Weights of a small image deblurring model: norm batchnorm, widths [96].
Rows from block 8 of a small image deblurring model, named by matrix and row number. Each number is 500 + 25 x the weight over its row's rms, rounded and kept within 0 to 999. All counts start at 0. Numbers have three digits each. After the name is the row's rms in percent of the matrix's.
Before each channel's rows are labels from the 100 images, of 14976, where the channel reaches its highest value: "top examples" is what is common among them. Only what is clearly more common there than usual is listed. The data: microscope photos of single blood and bone marrow cells. In brackets: how many of the 100.
# conv: 3x3 conv (model.blocks.8.conv.weight, 96x96x3x3, each kernel summed), inputs 32-63

top examples: cell type: lymphocyte (39)
conv.79 172:478513519539523513543483494515499482495522494506502485492535499493517456491581494532497489470517

top examples: cell type: segmented neutrophil (81); smear: peripheral blood (79)
conv.37 129:486504501496515525508503519507438513503521504498503499514490486487511495510525492493507484527520

top examples: smear: peripheral blood (89)
conv.92 097:478539529518492472502528515506542513484495518495520495519515508466526482496538516497477553486521

top examples: cell type: segmented neutrophil (49); smear: peripheral blood (43)
conv.82 076:553505498488500509513521472469487536543516482497503515517508469480501496476492515480502501505500

top examples: smear: peripheral blood (59); cell type: segmented neutrophil (57)
conv.22 082:533494492507521510487560568547494508453500509516485479518470493487539502519515525477513502480503

top examples: cell type: segmented neutrophil (79); smear: peripheral blood (78)
conv.5 078:482487490480511512505640499501505517486498517491574486507493487509494502486506491497502500528482

top examples: cell type: segmented neutrophil (78); smear: peripheral blood (72)
conv.19 096:532510450514510501507444499488483528493489482496505477508525505508527529561450478494510479452528

top examples: smear: peripheral blood (57); cell type: segmented neutrophil (44)
conv.1 081:488463503489502508488488444503505475519490509495500525496547505491486500493511502473495471519479

top examples: cell type: segmented neutrophil (66); smear: peripheral blood (47)
conv.0 083:495509500488486549470493525552470509487497511504504500471467533498524501484521484503489507509507

top examples: smear: peripheral blood (68); cell type: segmented neutrophil (55)
conv.60 103:473482482535516498511505504503504478459517508481492472485501492507466504527519497548496549484510

top examples: smear: peripheral blood (84)
conv.16 097:476488517566458500509509508484468542495499495512501479487448497517489479512424565454500454522474

top examples: smear: peripheral blood (79); cell type: segmented neutrophil (64)
conv.56 086:496503494452494497525503519501492490520495504475479498511459524516518471483497464532502490501520

top examples: cell type: segmented neutrophil (53); smear: peripheral blood (46)
conv.94 088:492543510477500498477496543473476518535504510502496469537499525509526486538441447508519491468476

top examples: smear: peripheral blood (84); cell type: segmented neutrophil (79)
conv.51 086:499467523533543555501508543471515531506514468509485477486483498496535502545434492502550496496478

top examples: smear: peripheral blood (75); cell type: segmented neutrophil (53)
conv.77 097:534524488494476500506468476504509539495554495476499498486462457495490509528527456499502529527536

top examples: cell type: segmented neutrophil (52)
conv.21 061:505495496499493469499490522525519511487516493515475473514583515526495510500517488503501507519509

top examples: smear: peripheral blood (84); cell type: segmented neutrophil (56)
conv.91 085:440493453506516527520489504472476491460500478491515541509518496483528488534505480570493564493493

top examples: cell type: segmented neutrophil (44)
conv.89 067:468502483577528504528524477497498510473486497495498486483502491508516519478510557511487445497506

top examples: smear: peripheral blood (84); cell type: segmented neutrophil (71)
conv.34 101:519507497513488497466524512496478509505485495542493501505486516497494450500445499448466520531550

top examples: smear: peripheral blood (98); cell type: segmented neutrophil (82)
conv.7 101:530488495537476498487474447502508524499495486459486477489487552484494515501461482484494532502478

top examples: smear: peripheral blood (88); cell type: segmented neutrophil (74)
conv.13 078:502545541472516476483515488515507479495524493504538515512519484483456514480508498499495505434504

top examples: smear: peripheral blood (100)
conv.9 107:514499500514511535479510512494514473511498515504516507518466474557495475463494502469495511515500

top examples: smear: peripheral blood (52); cell type: segmented neutrophil (49)
conv.27 091:479495467487485485506485499485516548500511479462521486512460468487490459543452484528486502521511

top examples: smear: peripheral blood (100); cell type: segmented neutrophil (73)
conv.87 090:618474490500502492502509489497509459473507506496533530488501501503501476495509520536496478470477

top examples: smear: peripheral blood (100); cell type: segmented neutrophil (97)
conv.20 171:520440493465523484509524513486513504508522454536476443460472489530514494528514450501520507554506

top examples: cell type: segmented neutrophil (49); smear: peripheral blood (43)
conv.25 093:531543521515463504511506487486511476516514510480503498514514511519523527521528543469505481506480

top examples: smear: peripheral blood (82); cell type: segmented neutrophil (68)
conv.70 068:521499541521476488492523545503482532527493491492461489472506520497458538554536519459525491457555

top examples: cell type: segmented neutrophil (72); smear: peripheral blood (69)
conv.17 102:499480458520495521471521531495486506496510527432481486465469504527481479531458494478461497511482

top examples: cell type: lymphocyte (57)
conv.57 285:487511504526509508541495493512501496505507504500502500501516503496501484497672496524501506495508

top examples: smear: peripheral blood (82); cell type: segmented neutrophil (69)
conv.68 077:487513524559491524470492497484497527487606512505500526498497468482506513507504520526503447488504

top examples: smear: peripheral blood (97); cell type: segmented neutrophil (73)
conv.3 075:505478499482483489476531519480505519494480492506478518446517530509524491491472508462480520501488

top examples: smear: peripheral blood (75); cell type: segmented neutrophil (61)
conv.48 094:471543465508527515486509470504521503550487520528504459526496519529534520517529458519487464547570

top examples: smear: peripheral blood (93); cell type: segmented neutrophil (73)
conv.40 106:497514510504494496517541514499495589537480481540632527512523504508507477489521507500507528463497

top examples: cell type: segmented neutrophil (44); smear: peripheral blood (35)
conv.85 119:506512523505527491498532504531512485491506520504459441511511503511501513459509543492509425513515

top examples: cell type: segmented neutrophil (60); smear: peripheral blood (37)
conv.80 083:478536570453500484523507465503468532523494534454481526497520477524505486541497528544543503494505

top examples: cell type: segmented neutrophil (72); smear: peripheral blood (63)
conv.18 110:507509496459502502480502475505469487490471460516521511519512484515498556497400496492508538516524

top examples: smear: peripheral blood (70); cell type: segmented neutrophil (42)
conv.8 080:450506503510481516543453498478494481566487476515507559517468495506504537541506489489499536550521

top examples: cell type: segmented neutrophil (57); smear: peripheral blood (50)
conv.84 065:509484491470496489524474468560521514494477533525495492490504477516507497469475497503497486526503

top examples: smear: peripheral blood (75); cell type: segmented neutrophil (41)
conv.12 068:528509483601496507499507539500503511501509487493466479506495519524512520514496528503510509556487

top examples: cell type: segmented neutrophil (75); smear: peripheral blood (52)
conv.29 083:492503510531508508532499477486505516544486483490500516510581465494487487510491484498495486462499

top examples: cell type: lymphocyte (39)
conv.52 071:483504502505506531514485545523508538503502501510485505500618506495483511479495487465500488500489

top examples: cell type: segmented neutrophil (86); smear: peripheral blood (85)
conv.64 079:495474520485491503477531508512512487533493462502518501516536460496516511498512479517485489531523