Rows from block 12 of a small image deblurring model, named by matrix and row number. Each number is 128 + 32 x the weight over its row's rms, rounded and kept within 0 to 255. All counts start at 0. Numbers have three digits each.
After each channel's rows are labels from the 100 images, of 14976, where the channel reaches its highest value: "colour at peak" is the nearest of a few named colours to the mean colour under the peak. Only what is clearly more common there than usual is listed. The data: microscope photos of single blood and bone marrow cells. In brackets: how many of the 100.
# conv: 3x3 conv (model.blocks.12.conv.weight, 96x96x3x3, each kernel summed), inputs 0-95

conv.9:123106118118255094135169139113139165141121124124103172097132109144116084130121149138132114120125141129138098142093108125110160135104118151137144104167099147114139223163120120158106148112111182223115164136121144123086143125156107116131128215131099097107057133122129144107134144152115122148
colour at peak: purple (72)

conv.30:140095135100137145145136114112161166113171122174118065206107129119116091156143134139120139157126135133124100150088167170169162112136093118177108133109096085112138174254112138089143115090118136178123255130087131142161121099096135169152120148107156147127106121102154117106146123174122148114
colour at peak: purple (58)

conv.85:146173156168128108102095132101127153204202168118088107117130120140167147128088109200110158100161082108145143163110149088120179136159124136147132139164079080149154049057132156143125083131120053136119139168122147130134150142091153116150072081173135135147109136139137089126128119173189151179
colour at peak: purple (56)

conv.1:168136168091144136058060117238109196150103142089111131146127108158111136097129141169134144113190110134180183074134145182127118134112133095120155111155149128107129151140078121157144056126127179149110131083159113155087132162092160145124064130100130118134111099200109131164109116134083117140
colour at peak: blue (39)

conv.18:075154146140102079097108100136149141190152108095137132084129119150150125118117141144107157187123122086152072124098128119140132128123124149119117135177156123126092134123091092165085135123123197126096096078103091077142104122124169069246091115159174140096148138118138195098196131170119179161
colour at peak: blue (46)

conv.94:150098142096054138116153139079106255128178132145129145089113114121094151097131109133141120188153114118164078089125156098147105139144135153101178131119128103126148169094121088124130168146109147185147107088167142082071179142177134128151083122141107108125152121143091110134113194149101161187
colour at peak: blue (40)

conv.87:097144116092080098095140174106111146108133096176131120220130114109118156121067153096053090157150160133137150172172168158118106144105164127144142110125153132109135123074123212087130102237125177084112173120135124129135144156099107140133138146180159086137108133154132153166182151107115108159
colour at peak: pink (44); black (34)

conv.42:135155156114137128255112140159135187119097114127114119119186132188140120116119129131150130143173097101085148108131148139143147105158142098145103127114115099117120119105078128116152078128136132150119132148141154147104131120113129151131255112119146122126146098126128137146120143142107118126
colour at peak: black (95)

conv.65:119123136146147110092146124112136071146136168078104156123117090154136188134104144145117137157224083140153135098147135132096103109164120127182050112124141079206173111090194123143133106106104132152153091153150138104130159136111077129051096154125187149155152111111137218127109126088090119115
colour at peak: pink (36)

conv.52:094158222118103136104132133108145146116132148106149111147177100150136131116160135136130066102136103148097079107127152130108161133114123157129059114150106142097154149127159124123146159128134124134129134196113119120148159126128150109030111092143116073111142128115124000115167140149144097131
colour at peak: blue (39)

conv.3:209108076149091195122123104171101207111076096106139110134146114210189109126184133074138134066089119168149152179146143155153138085171124079112196139138131095097095110097130117205100121143119163158156161132123101131142151148110141144114100158104137126139111135136107129097140082154130157128
colour at peak: pink (46)

conv.22:144119136117098119138048165121087057155129094115143155116139122109154070133105100169175106131162097117135098107120047139147125160086112151134128133169140140162204146176123112247114151096134163115106121160093119108182094063126074115129150111154127116097132127102106129137176166181113137130
colour at peak: pink (47); white (45)

conv.11:148095138166100142103210092197061186188078130121094112156153125144132106130133122131142096158116135152147171098146082165122074133173101148119145127138160107087171136145194079119123138120113135103149154153162133096089139128159172148136127153158124106144144130099155128068078134179028124084
colour at peak: pink (36)

conv.33:133175163139074083108095160128132085167136142135061131144116151137070133137106171074144106172122223138107134223102119150118132124142159136141099175140111119138118099144113150152132124127121142165073071125111155167115069090155175042113084169143142152136149091099120129158072149135116137152
colour at peak: pink (39)

conv.50:152088128157146128116162160113148226103117176152131080047200114129193130130152116194198124089083148154128089075099115094164130148130137134138160126120147125121130177118120139192141153167115141117116083112124127137133128118078159148152116076157144156156155104131135148082102214153097124143
colour at peak: white (64)

conv.81:145143093147190140167117138002089201145137136115096140131154154118126132135131116151129154147166111144133164094110119179099164128099136161083056138110114147145146116159202145182150127159188184112162145140137102112096128107120128181123177117103121076134153082104144138097111120190085108145
colour at peak: black (95)

conv.90:119119107111156151106122120049136148033106139150127115095145120109099165133136106152177108081140101142088185122102128129098118121098147134107128122114121121133145086093100162140160105171169137196183166163154120161247117128095140204137087118133126129160117098189140162113103073160150116127
colour at peak: white (53); pink (39)

conv.95:113092123098133141113153121042097144135157126130202128149098178094129112156133146107156100124092199107107137160160117129055129083118050098116121129102132163111115175109198127150099150126156116128141126158130153163073122111105127130139103147151144126078144141120218135128226171116154089162
colour at peak: pink (52)

conv.31:158084134103087151132127123167098092130131139143190252136130137158084145090164128127159118055101103088122098164124125124117207148117086166098111160155147117126147161139112091100140127036170141128131152096126150123136087130176137129144133142153156176158169117142118130204140124098078108138
colour at peak: blue (65)