{"model": "image deblurring model", "dataset": "microscope photos of single blood and bone marrow cells", "train_examples": 194171, "horizontal_flip": true, "kernel_size": 3, "momentum": 0.95, "lr_schedule": "wsd"}
Rows from block 4 of a small image deblurring model, named by matrix and row number. Each number is 500 + 50 x the weight over its row's rms, rounded and kept within 0 to 999. All counts start at 0. Numbers have three digits each.
After each channel's rows are labels from the 100 images, of 14976, where the channel reaches its highest value: "patch colour" is the nearest of a few named colours to the mean colour under the peak; "responds to" is what is common among them. Only what is clearly more common there than usual is listed. The data: microscope photos of single blood and bone marrow cells.
# conv: 3x3 conv (model.blocks.4.conv.weight, 96x96x3x3, each kernel summed), inputs 0-95

conv.32:539473438489540519577448520568498507419523499498584585542543439436555537396454522516514415382485508475533538504545437465548535456452534492462504523498534540470519480443425420553501458441451599545469434529631500454461495566475536472436520429548518543436417556527531543480501403521512499578
patch colour: pink
responds to: smear: peripheral blood; cell type: segmented neutrophil

conv.40:483589495497573510599475519412426520509498520460532548501451540528471486533441517485497535329533470482458480513508574515487520538555596484499496471545488556601496500524405505451533516450487509494449498513696436419481512514428506531549473578549470463542521476454490506533442516538553495604
patch colour: blue
responds to: smear: peripheral blood; cell type: segmented neutrophil

conv.62:376559548492515527555446485502528437566494522516485426480535470409499464541521540440470562459531515755452528541445449461418524480430508559441515491569542535580528499485510527458540502554556455545497449552498464489504591488570510472536535527431532526496498439454511497483483536530548499523
patch colour: blue
responds to: cell type: segmented neutrophil; smear: peripheral blood

conv.61:532535560504523544533534550491522529525460497488485493426576514487497487518369571547533495477440661615564496523489454505534530518569517555470556468443292441492475514480516535508485506579529478530495495496499515542511476492376575528536465509525496438495393425523489464546489467452510477461
patch colour: purple
responds to: smear: peripheral blood

conv.57:492593581667479505508456448462450517457480543564475539524465512503532418455507502501491500500601454612456478496551517495430502503447458431468574512463567531565463513561500491560546482513449462496493699521534602463453502506444505472489435494465471538489482462523517495506418570509535536444
patch colour: blue
responds to: cell type: segmented neutrophil; smear: peripheral blood

conv.35:541497510543519498426513481555423517506479556420520501468468454537496523499523584544514544491485514528457486479564540418532497511481474458632503533577473360543503521523597442525475546394513513499511534460579462489454486525481549488673479539459480524503444548429509470450465532485628558401
patch colour: white
responds to: smear: peripheral blood

conv.51:515495520428507431543557467601464506417487431500555518511545469513475467325482482574494510456512579599525512520423479491476474401458457567450573412550508487441564504494514522519504451520492461426499496485588541467502522530477597494455444469538413535578444530512529502420530476598574486483
patch colour: white
responds to: smear: peripheral blood; cell type: segmented neutrophil

conv.89:545582491481566474526480544479511537463575500522548497527506511497475566515512437532543395504598470592443543544403456490463504525537539624441533649455374503443497472528382483497463464499475502510517511559438528504505456503505493531409570628559507541483519564494528529498520573499465503451
patch colour: blue
responds to: smear: peripheral blood; cell type: segmented neutrophil

conv.68:468533490486498447536435547454527508530554455574585516604577444420462473610511488591509590492478475495460481576474475535550442571498529501527515491588420526479395502515499540464483448551479505475575499520530565560492498505609501473504484460538500564482506561482516435506533535536666565594
patch colour: white
responds to: smear: peripheral blood; cell type: segmented neutrophil

conv.85:440506493481481540495580491539504548492485502465454518504417502496578484459334459492463511497560475491460485519472559653539505513471525493500454513435266535458510507514520463542510493502510529527480486508470512600478424498463513506559475508541489529532491555485493490654477469478545426549
patch colour: purple
responds to: smear: peripheral blood

conv.23:508466510435500476513592484484479529539573461491566489462507622606458516499510440480476633490440520523497419452499476472541475497526527450454427487547501443447478498542445504502459496544552425532498501476693489600561562492552511510555556456601519450457428482518521531521404538529471479544
patch colour: pink
responds to: smear: peripheral blood; cell type: segmented neutrophil

conv.41:539567495511457491498486455482473550531452591518472469517471512499509431590421410476527464527537472499597481537548457592478697520526510492531567506496492459446571543524451515587522515493473517507510492506448491599484468474628522490481514441537500526477429421566629569482557500517547462456
patch colour: purple
responds to: smear: peripheral blood; cell type: segmented neutrophil

conv.64:602498545416434500491502464519550507522496495504515554459576513522546351585510450541513497476508400471433484573621498474537518474542550467472522533443478413480511484435476574570498492432663598532476477578424487508459426434510529514504549454538489560474518558507508525509512472488539566514
patch colour: purple
responds to: cell type: segmented neutrophil

conv.67:512520558538525415492571540578509546488499439530497539470479438495509576565447583523535573463475411520478530516489471517504567556618436502499585495545412514494584434473545529538608457497526491551544464516431519474430542476502455484454520566574513560506518556509485552454511578485457513321
patch colour: white
responds to: smear: peripheral blood; cell type: segmented neutrophil

conv.56:529506487481518503411501485438494502480480512484483518503489456510426520486460505520478484483457577429479524530516488490777506528501522456467539701531549469483495501485472505487566508455484508458501465498475534466520574510502523527480495439508472442521544513690481495506468496498526494488
patch colour: purple
responds to: smear: peripheral blood; cell type: segmented neutrophil

conv.28:442459469431514510454495523453443525448522499474478429497417526644484484548529490490506576452492485507516752491436517542457521442454555575502485513485551480451494479481460501530549563543517493515472468504477455555483548497498496475506447483519493519427632489535479470517379518510585511445
patch colour: white
responds to: cell type: segmented neutrophil

conv.1:651495449391561545536510553603476463536502507489541498525578467581538568569482492552551530466533549547551527534481437487501512534623537478485496516526509456504513492431518506442535506484478483520464402404449390512496603477472529523495533440442574523508487461539540574552630460476472532516
patch colour: purple
responds to: smear: peripheral blood; cell type: segmented neutrophil