A small image deblurring model, trained from scratch.
Model: 1.56M parameters, 40-pixel images, arch dncnn, norm batchnorm, activation relu, depths [18].
Rows from block 8 of a small image deblurring model, named by matrix and row number. Each number is 128 + 32 x the weight over its row's rms, rounded and kept within 0 to 255. All counts start at 0.
After each channel's rows are labels from the 100 images, of 14976, where the channel reaches its highest value: "colour at peak" is the nearest of a few named colours to the mean colour under the peak; "responds to" is what is common among them. Only what is clearly more common there than usual is listed. The data: microscope photos of single blood and bone marrow cells.
# conv: 3x3 conv (model.blocks.8.conv.weight, 96x96x3x3, each kernel summed), inputs 32-63

conv.86 [159 105 133 168 226 112 120 134 101 122 254 151 131  59  84 155 117 130 123 121 115 173 116 130 132 149 125 121 158 139 187 101]
colour at peak: pink
responds to: smear: peripheral blood; cell type: segmented neutrophil

conv.55 [ 75 126 149  82 160 137 102 191 104 190 130 117  74 144 123 118 112 171 147 145 132  57 114  74 169 174 187 131 109 102 133 167]
colour at peak: blue
responds to: smear: peripheral blood; cell type: segmented neutrophil

conv.69 [111 125 166  99 123 126  99 110 156 108 110 193 139 130 145  98 108 142 111 178 133  93 112 167 145  24  86 104 108 112 200 126]
colour at peak: purple; blue
responds to: smear: peripheral blood; cell type: segmented neutrophil

conv.50 [167 142 194 160 121  93 119  77 119  81 119 130 153 132 122 103 144 172 145  91 119 110 136 146 137  68 109 157 143 153 125 119]
colour at peak: blue
responds to: smear: peripheral blood; cell type: segmented neutrophil

conv.49 [158 126 135 166 177 158 108 187 104 154 132 236  96 209 118 105  34 124 124 127 151 106 126 128 108 139 155  73 156 105 103 105]
colour at peak: purple
responds to: smear: peripheral blood; cell type: segmented neutrophil

conv.41 [209 162  95 132 140 134 165 101 155 108 132  86  77 128  84 127 111 145 124 124 112 125  86 174  71 110 170 163 131 173 130 134]
colour at peak: pink
responds to: smear: peripheral blood; cell type: segmented neutrophil

conv.75 [125  68  64 139 102 138 109 146  60 172 136 108 110 155  72 131 100 211 108 172 128  99 122 142 113 130 118 120 123 135 222 163]
colour at peak: purple; blue
responds to: smear: peripheral blood; cell type: segmented neutrophil

conv.33 [112 116  98  80 152 128  85 151 129 138  78 109 148 152 105  47 207 130 123 135 163 180 121 138 147  48 111 120 161 139 117 188]
colour at peak: blue
responds to: smear: peripheral blood; cell type: segmented neutrophil

conv.47 [211  99 125 172 117 120 126 153 121 127 106 133 124 133 129 116 112 139 144 148 138 122 135 107 204 135 111  56 154 163 255  97]
colour at peak: purple
responds to: smear: peripheral blood

conv.72 [148 101  89 104 202  87 123 116 108  92 131 172 103 162  82 155 122 105 124 131 142 161 114 144 180 126  99  92 144 177 174  92]
colour at peak: pink
responds to: smear: peripheral blood; cell type: segmented neutrophil

conv.11 [159 112 112 109 129 112 139 106 142 151 231  84 125 133 141 186 144 154 124 138  95 107 159 118  99  66 129  89 155 181 124  98]
colour at peak: purple
responds to: smear: peripheral blood; cell type: segmented neutrophil

conv.76 [116 193 198 151 124 151 131 153 162 133 126 176 140 123 225 166  98 139 133 139  99 124 111 112 108 131 193  94 113  75  97 170]
colour at peak: white
responds to: smear: peripheral blood; cell type: segmented neutrophil

conv.71 [192 148 160 107 135 125 126 122 123 136 124  79 140 126 110 128 149 137 133  94 154 111 114 141 146 129 115 108 126 159 166 154]
colour at peak: purple
responds to: smear: peripheral blood; cell type: segmented neutrophil

conv.39 [137 122  93 113 136 138 121 205 177 143 127 129  19 157 143 172  99 125  87 146 180 128 155 136 142 137  98 180 137 121 141 172]
colour at peak: pink
responds to: smear: peripheral blood; cell type: segmented neutrophil

conv.45 [120  99 100 161 144 113 158 135 132 102  86  87 126 120 144 122 117 184 110 167 133 166 118  90 199 187  73 170 135 121 227 115]
colour at peak: blue
responds to: smear: peripheral blood

conv.83 [133 116 129 101 131  96 131 128 152 117 137 236 100 121 146 103 136  99 142 132 122 155 137 120 141 164 186 140 131 115 119 131]
colour at peak: blue
responds to: smear: peripheral blood; cell type: segmented neutrophil

conv.42 [124 152 143 116 129 104 120 178  86 190 176 131 139 118  83 147 157 125 152  33 136  75  96 141 150 170  87 176 148 151 142 123]
colour at peak: white; pink
responds to: smear: peripheral blood; cell type: segmented neutrophil

conv.88 [125 117 122 132 130 131 107 139 120 166  89 118  98 131 110 132 132 144 103  75  99 143 143 112 109  53 164 185 138 132 101 128]
colour at peak: blue
responds to: smear: peripheral blood; cell type: segmented neutrophil

conv.10 [ 90 133  66 103 112 107 153 167 118  98 149  80 165 140 104 128 109 147 114 152 102 153 158  81  74 142 103 157  84 213 139 153]
colour at peak: white
responds to: smear: peripheral blood

conv.43 [113 111 168 177 154  76 126  92 187 109 142 131  98 101  88 197 141 146 125 119  89 135 103 116 163  25 112 149 113 184 128  99]
colour at peak: pink
responds to: smear: peripheral blood; cell type: segmented neutrophil

conv.46 [106 142 164 124 124 134  82 130 165 124 142 147 130 149 128 135 114 100 109 146  85 111  82 157 138  57 139 179 146 130  76  89]
colour at peak: white
responds to: smear: peripheral blood; cell type: segmented neutrophil