From a checkpoint of a small image deblurring model: 194171 training examples.
Rows from block 14, named by matrix and row number. Each number is 128 + 32 x the weight over its row's rms, rounded and kept within 0 to 255. All counts start at 0. Numbers have three digits each.
# conv: 3x3 conv (model.blocks.14.conv.weight, 96x96x3x3), inputs 0-8, a 3x3 kernel for each
conv.59:137130114108088111108144120155155105109154181135144122138178141155168083141125150116123150107154226093117184155130121100089140115136143128098139114167110125121128110123121137203180107128117156121153115146110122140111104162143134212133122093127
conv.60:110126184101138158157019000061091095206207141085076112131145158158096120142136200109157161097159183063124149171146170086114131133150137142139132125121133104134106134162133122103103150135142000035003104093133164161157114144160110177122151138134
conv.61:129096150138124123156129136147127120113128130160146132142125125107112133097068124142115134128092105124097122141125143134128137134128141139110132129145134095159129134082130132129111120141111115120133129126110124139144094131122099107111094081125
conv.62:159115138073152146140101060121133123148206142102107091198115158208016095169043090164175162194216182181196167127106127132140136107108129112139101108123159128132105144126178187163199142147136164139171129108095159176165208120119194196163173209195
conv.63:130077134152120143076125165161139141150149121128094142111151106125118113107130133242187117191132102110087099148147124118108111150135154244144025115136141203164047152125055111115082141161101094143125104130118126120126140113169122124125144122119
conv.64:135140131126105096119120105123112127130112117121127141123140141127207255116109136136116112111099095130132138120124108146105095110124136133133117134144124129129115154195080160196080126145132130131129131133134139138125150169161145152135135129113
conv.65:078082145114131083122137134135134169137180095152114152138108142129195133131147123211162119255212148204165123119110112169154109114126127123129124138104158121102138139126105120131113098113149132109123105172115112108165105124133125144133054105114
conv.66:099082105120121167143158124118182136103128123135106127150071116179127098134113114114109119077055059091070070172126133163120148136111085144130102131125129148118102154122128161140127156147124089121137156168105106123130115077115053076105121136167
conv.67:142127109118142119164148078144116159113108159136100094124178163119214143113175139205114061218126088177110123187103078190094134145138138117120112131132122131137109108150184187114134149132120124133141145114141145155144189140133114122161129121144
conv.68:152097070154092058133085047089121135078147192079136203125136136114142128129135129112220190128250220103245235010159147002161177000143189123132128121128126130125120134128153138140153125139146134141126138136117143123107144089110152089101134077101
conv.69:092144135117110122086112121172148137135079111177145161107128127078141096101096113102090125088084134119123161095126122130171136065117120120074136139102126137102111144074112150092109132129130134118144102112126151109117130135137151142138136129099
conv.70:219060111167137129096138187092149123169115121144134129130088144131111129150095125146186184115139171092095127107152154095139164122120136156201057120192089167220098097154130086156135141122102143141133143122125107142128164112145169110122186124114
conv.71:142123121139130135125147129125108131123105135113104137127132119111228165149163135136137144148113122134093135130138127148121122144152159128138129127125118128127136119123117209116113099139077121133116115135122127120128159086153155110165162124144
conv.72:128100164119101122102181175136150098187143144206111165129157130153117118120089131159118133108066098096054091131154144083076095129132132117133147120126138106104107113128095123153110077097065142174171073113113163117144112158116122113118110138147
conv.73:122137120107164128132132159188091118140072113136118155134140120121091072141124093064101157041096178066108179142174166090089112142165161109121120130140150168158071180121126153116147152156123092146143092124145172114080123158118109134120115115154
conv.74:109105134138126140101073124102138094190214135133164090111105120078205098082136078112140154107097087117086052150150142112119070144141102155142136129139106136122124074103109097125113113146133113120111152117156116160107110097171116101117141103129
conv.75:081135079078103162160129097137150129144128151186150188125133147102165129097129126168181149190221173185226179112094082156156144059123166153140090187176092158142104114132144126106131142129088080128185091118207183130066133162104136144125122123079
conv.76:119165095128114129181094120116119125123146122122135112129137120116121103127094145137125125116119128121127143122093110125132132140138119127127112086133167113156116164139146165122181166136147146130149164125126115104132131166147155137111148162183
conv.77:113114098145151126106138119128088100122141105140124159114226083108074039161045118129149137168209204154202213097112103147168177119121141144139140145104119175101135077109072098082108110081100136135130109146144129117129106107081146072134140133119
conv.78:126105130143131137133138139152137129129140101124132111143120113125096101152117136132135131120113113142127130124141130100125104137135137126123127138126111105113122084069163094130163129139106133128122119120136118139117133117137142123113104101113
conv.79:151102098150164145148124185161115108144129120129139150125122143115131132117116109157204175141162145110112118136154137109121118120100125127123131124133105133117124124119134111125129144114136232125206095062142063127033146129154152132119122137151
conv.80:112153111156111164176130192167078093114133145106122151121100119175116189152099136129123119097104128069089135098130107161155151077094103113121151113158116101115134139084109176102113127156147255186222083104095053096011136088118141126136120135120
conv.81:125132153112105114100177143148089099189133186140117169068118115105140121107143130222214168219207173214228199123121153139116151139126136106150105100157135101122155144071175136093151120130138146124136124143130127148124077119130108106040107069073
conv.82:089101133083138132077080091087113097147134116113129132139116120132110126126120115103138159111157195108138181067112142114148148097096118108144116100159120174119132112132153136141113128111130063111029051109000067130083088118115137149134111100075
conv.83:133158166140138148120172150109114164101140131129105198129152145155114155153128138144119118103073085108077099131142117123116090096126127117115144149106150227194118162142110149108149146137102053164206107132146189096103130111143112152145094142130
conv.84:149139123137102068139161138114126141104129165137133114182122154143145147130161154159230213132196188086121121152148100140160114114150079105154126138151143114135123101108160102147155131132106121124092136152115142111139124137080111108183133156181
conv.85:142118130122131123137112133126134124129108136148131127110126136148124148143097114134136137118113119125126131126125125118128126119124139136125133122124139146131125146156125104119141105135149112129115144141129131118129127120109100095120145137156
conv.86:121097108106090082128060147139141100156062126123141155137107112110126108111132113115144177068088148049054114155092180186098192092074122149134127126161166088177167097081125065088141123111144185157132184180057118138169125081097134096121068086126
conv.87:088120124098071144128181158139184155081153139100158084173098118154068122162144187155152139133127120086081088113123103147146121133112087099120144138139105205146139110105072087153148121134089115104143097104147121149127137070094112072124089100096
conv.88:170147164139080087161068129137120108073146100130079109120151145097125065084152120121128141084093120084081113090089117148155116135146141102091117100146157117157169124089111115143157152124117169130116124132172108114179115126141086160121096152173
conv.89:177119111137078130176108143166073157165117104106140151096121140084139129118111099182217185183192171177164157090190097108185177099138107126097132136120128161091158117137156078151120086150112153134136152123081071121105102082128130131142092112117
conv.90:134117160136176236140141143170102202169096195170184147145132140122117179137118126154170152179207184164203175154069055089094068092095108127097157120112118148121111117105167119118133128132133141133120111117143145122126157114096103136113102162136
conv.91:149155125136157110076066168143159090142127050145104130157127149144159161145122159205164130237204147203186134098092164168128188152122125124137237143114206235159162117154147153124092102116118137132083130129109148132159120131077161133097073112177
conv.92:144140120140147126112134137125132142143132136164098107115120118115134145154127124148122127138118109122128128128115113114160098099151116124154130124118112105134136162211147136235199160130167139122146131140137131119112131107132126090129107104118
conv.93:080088120064091143054090139132130097161164123206181086126123115156142126131107120195175136213194168255222136152185092158196109202222071131137134136138112128115130127157118117155119128159130128130134127135124131093133097124082094131097113120093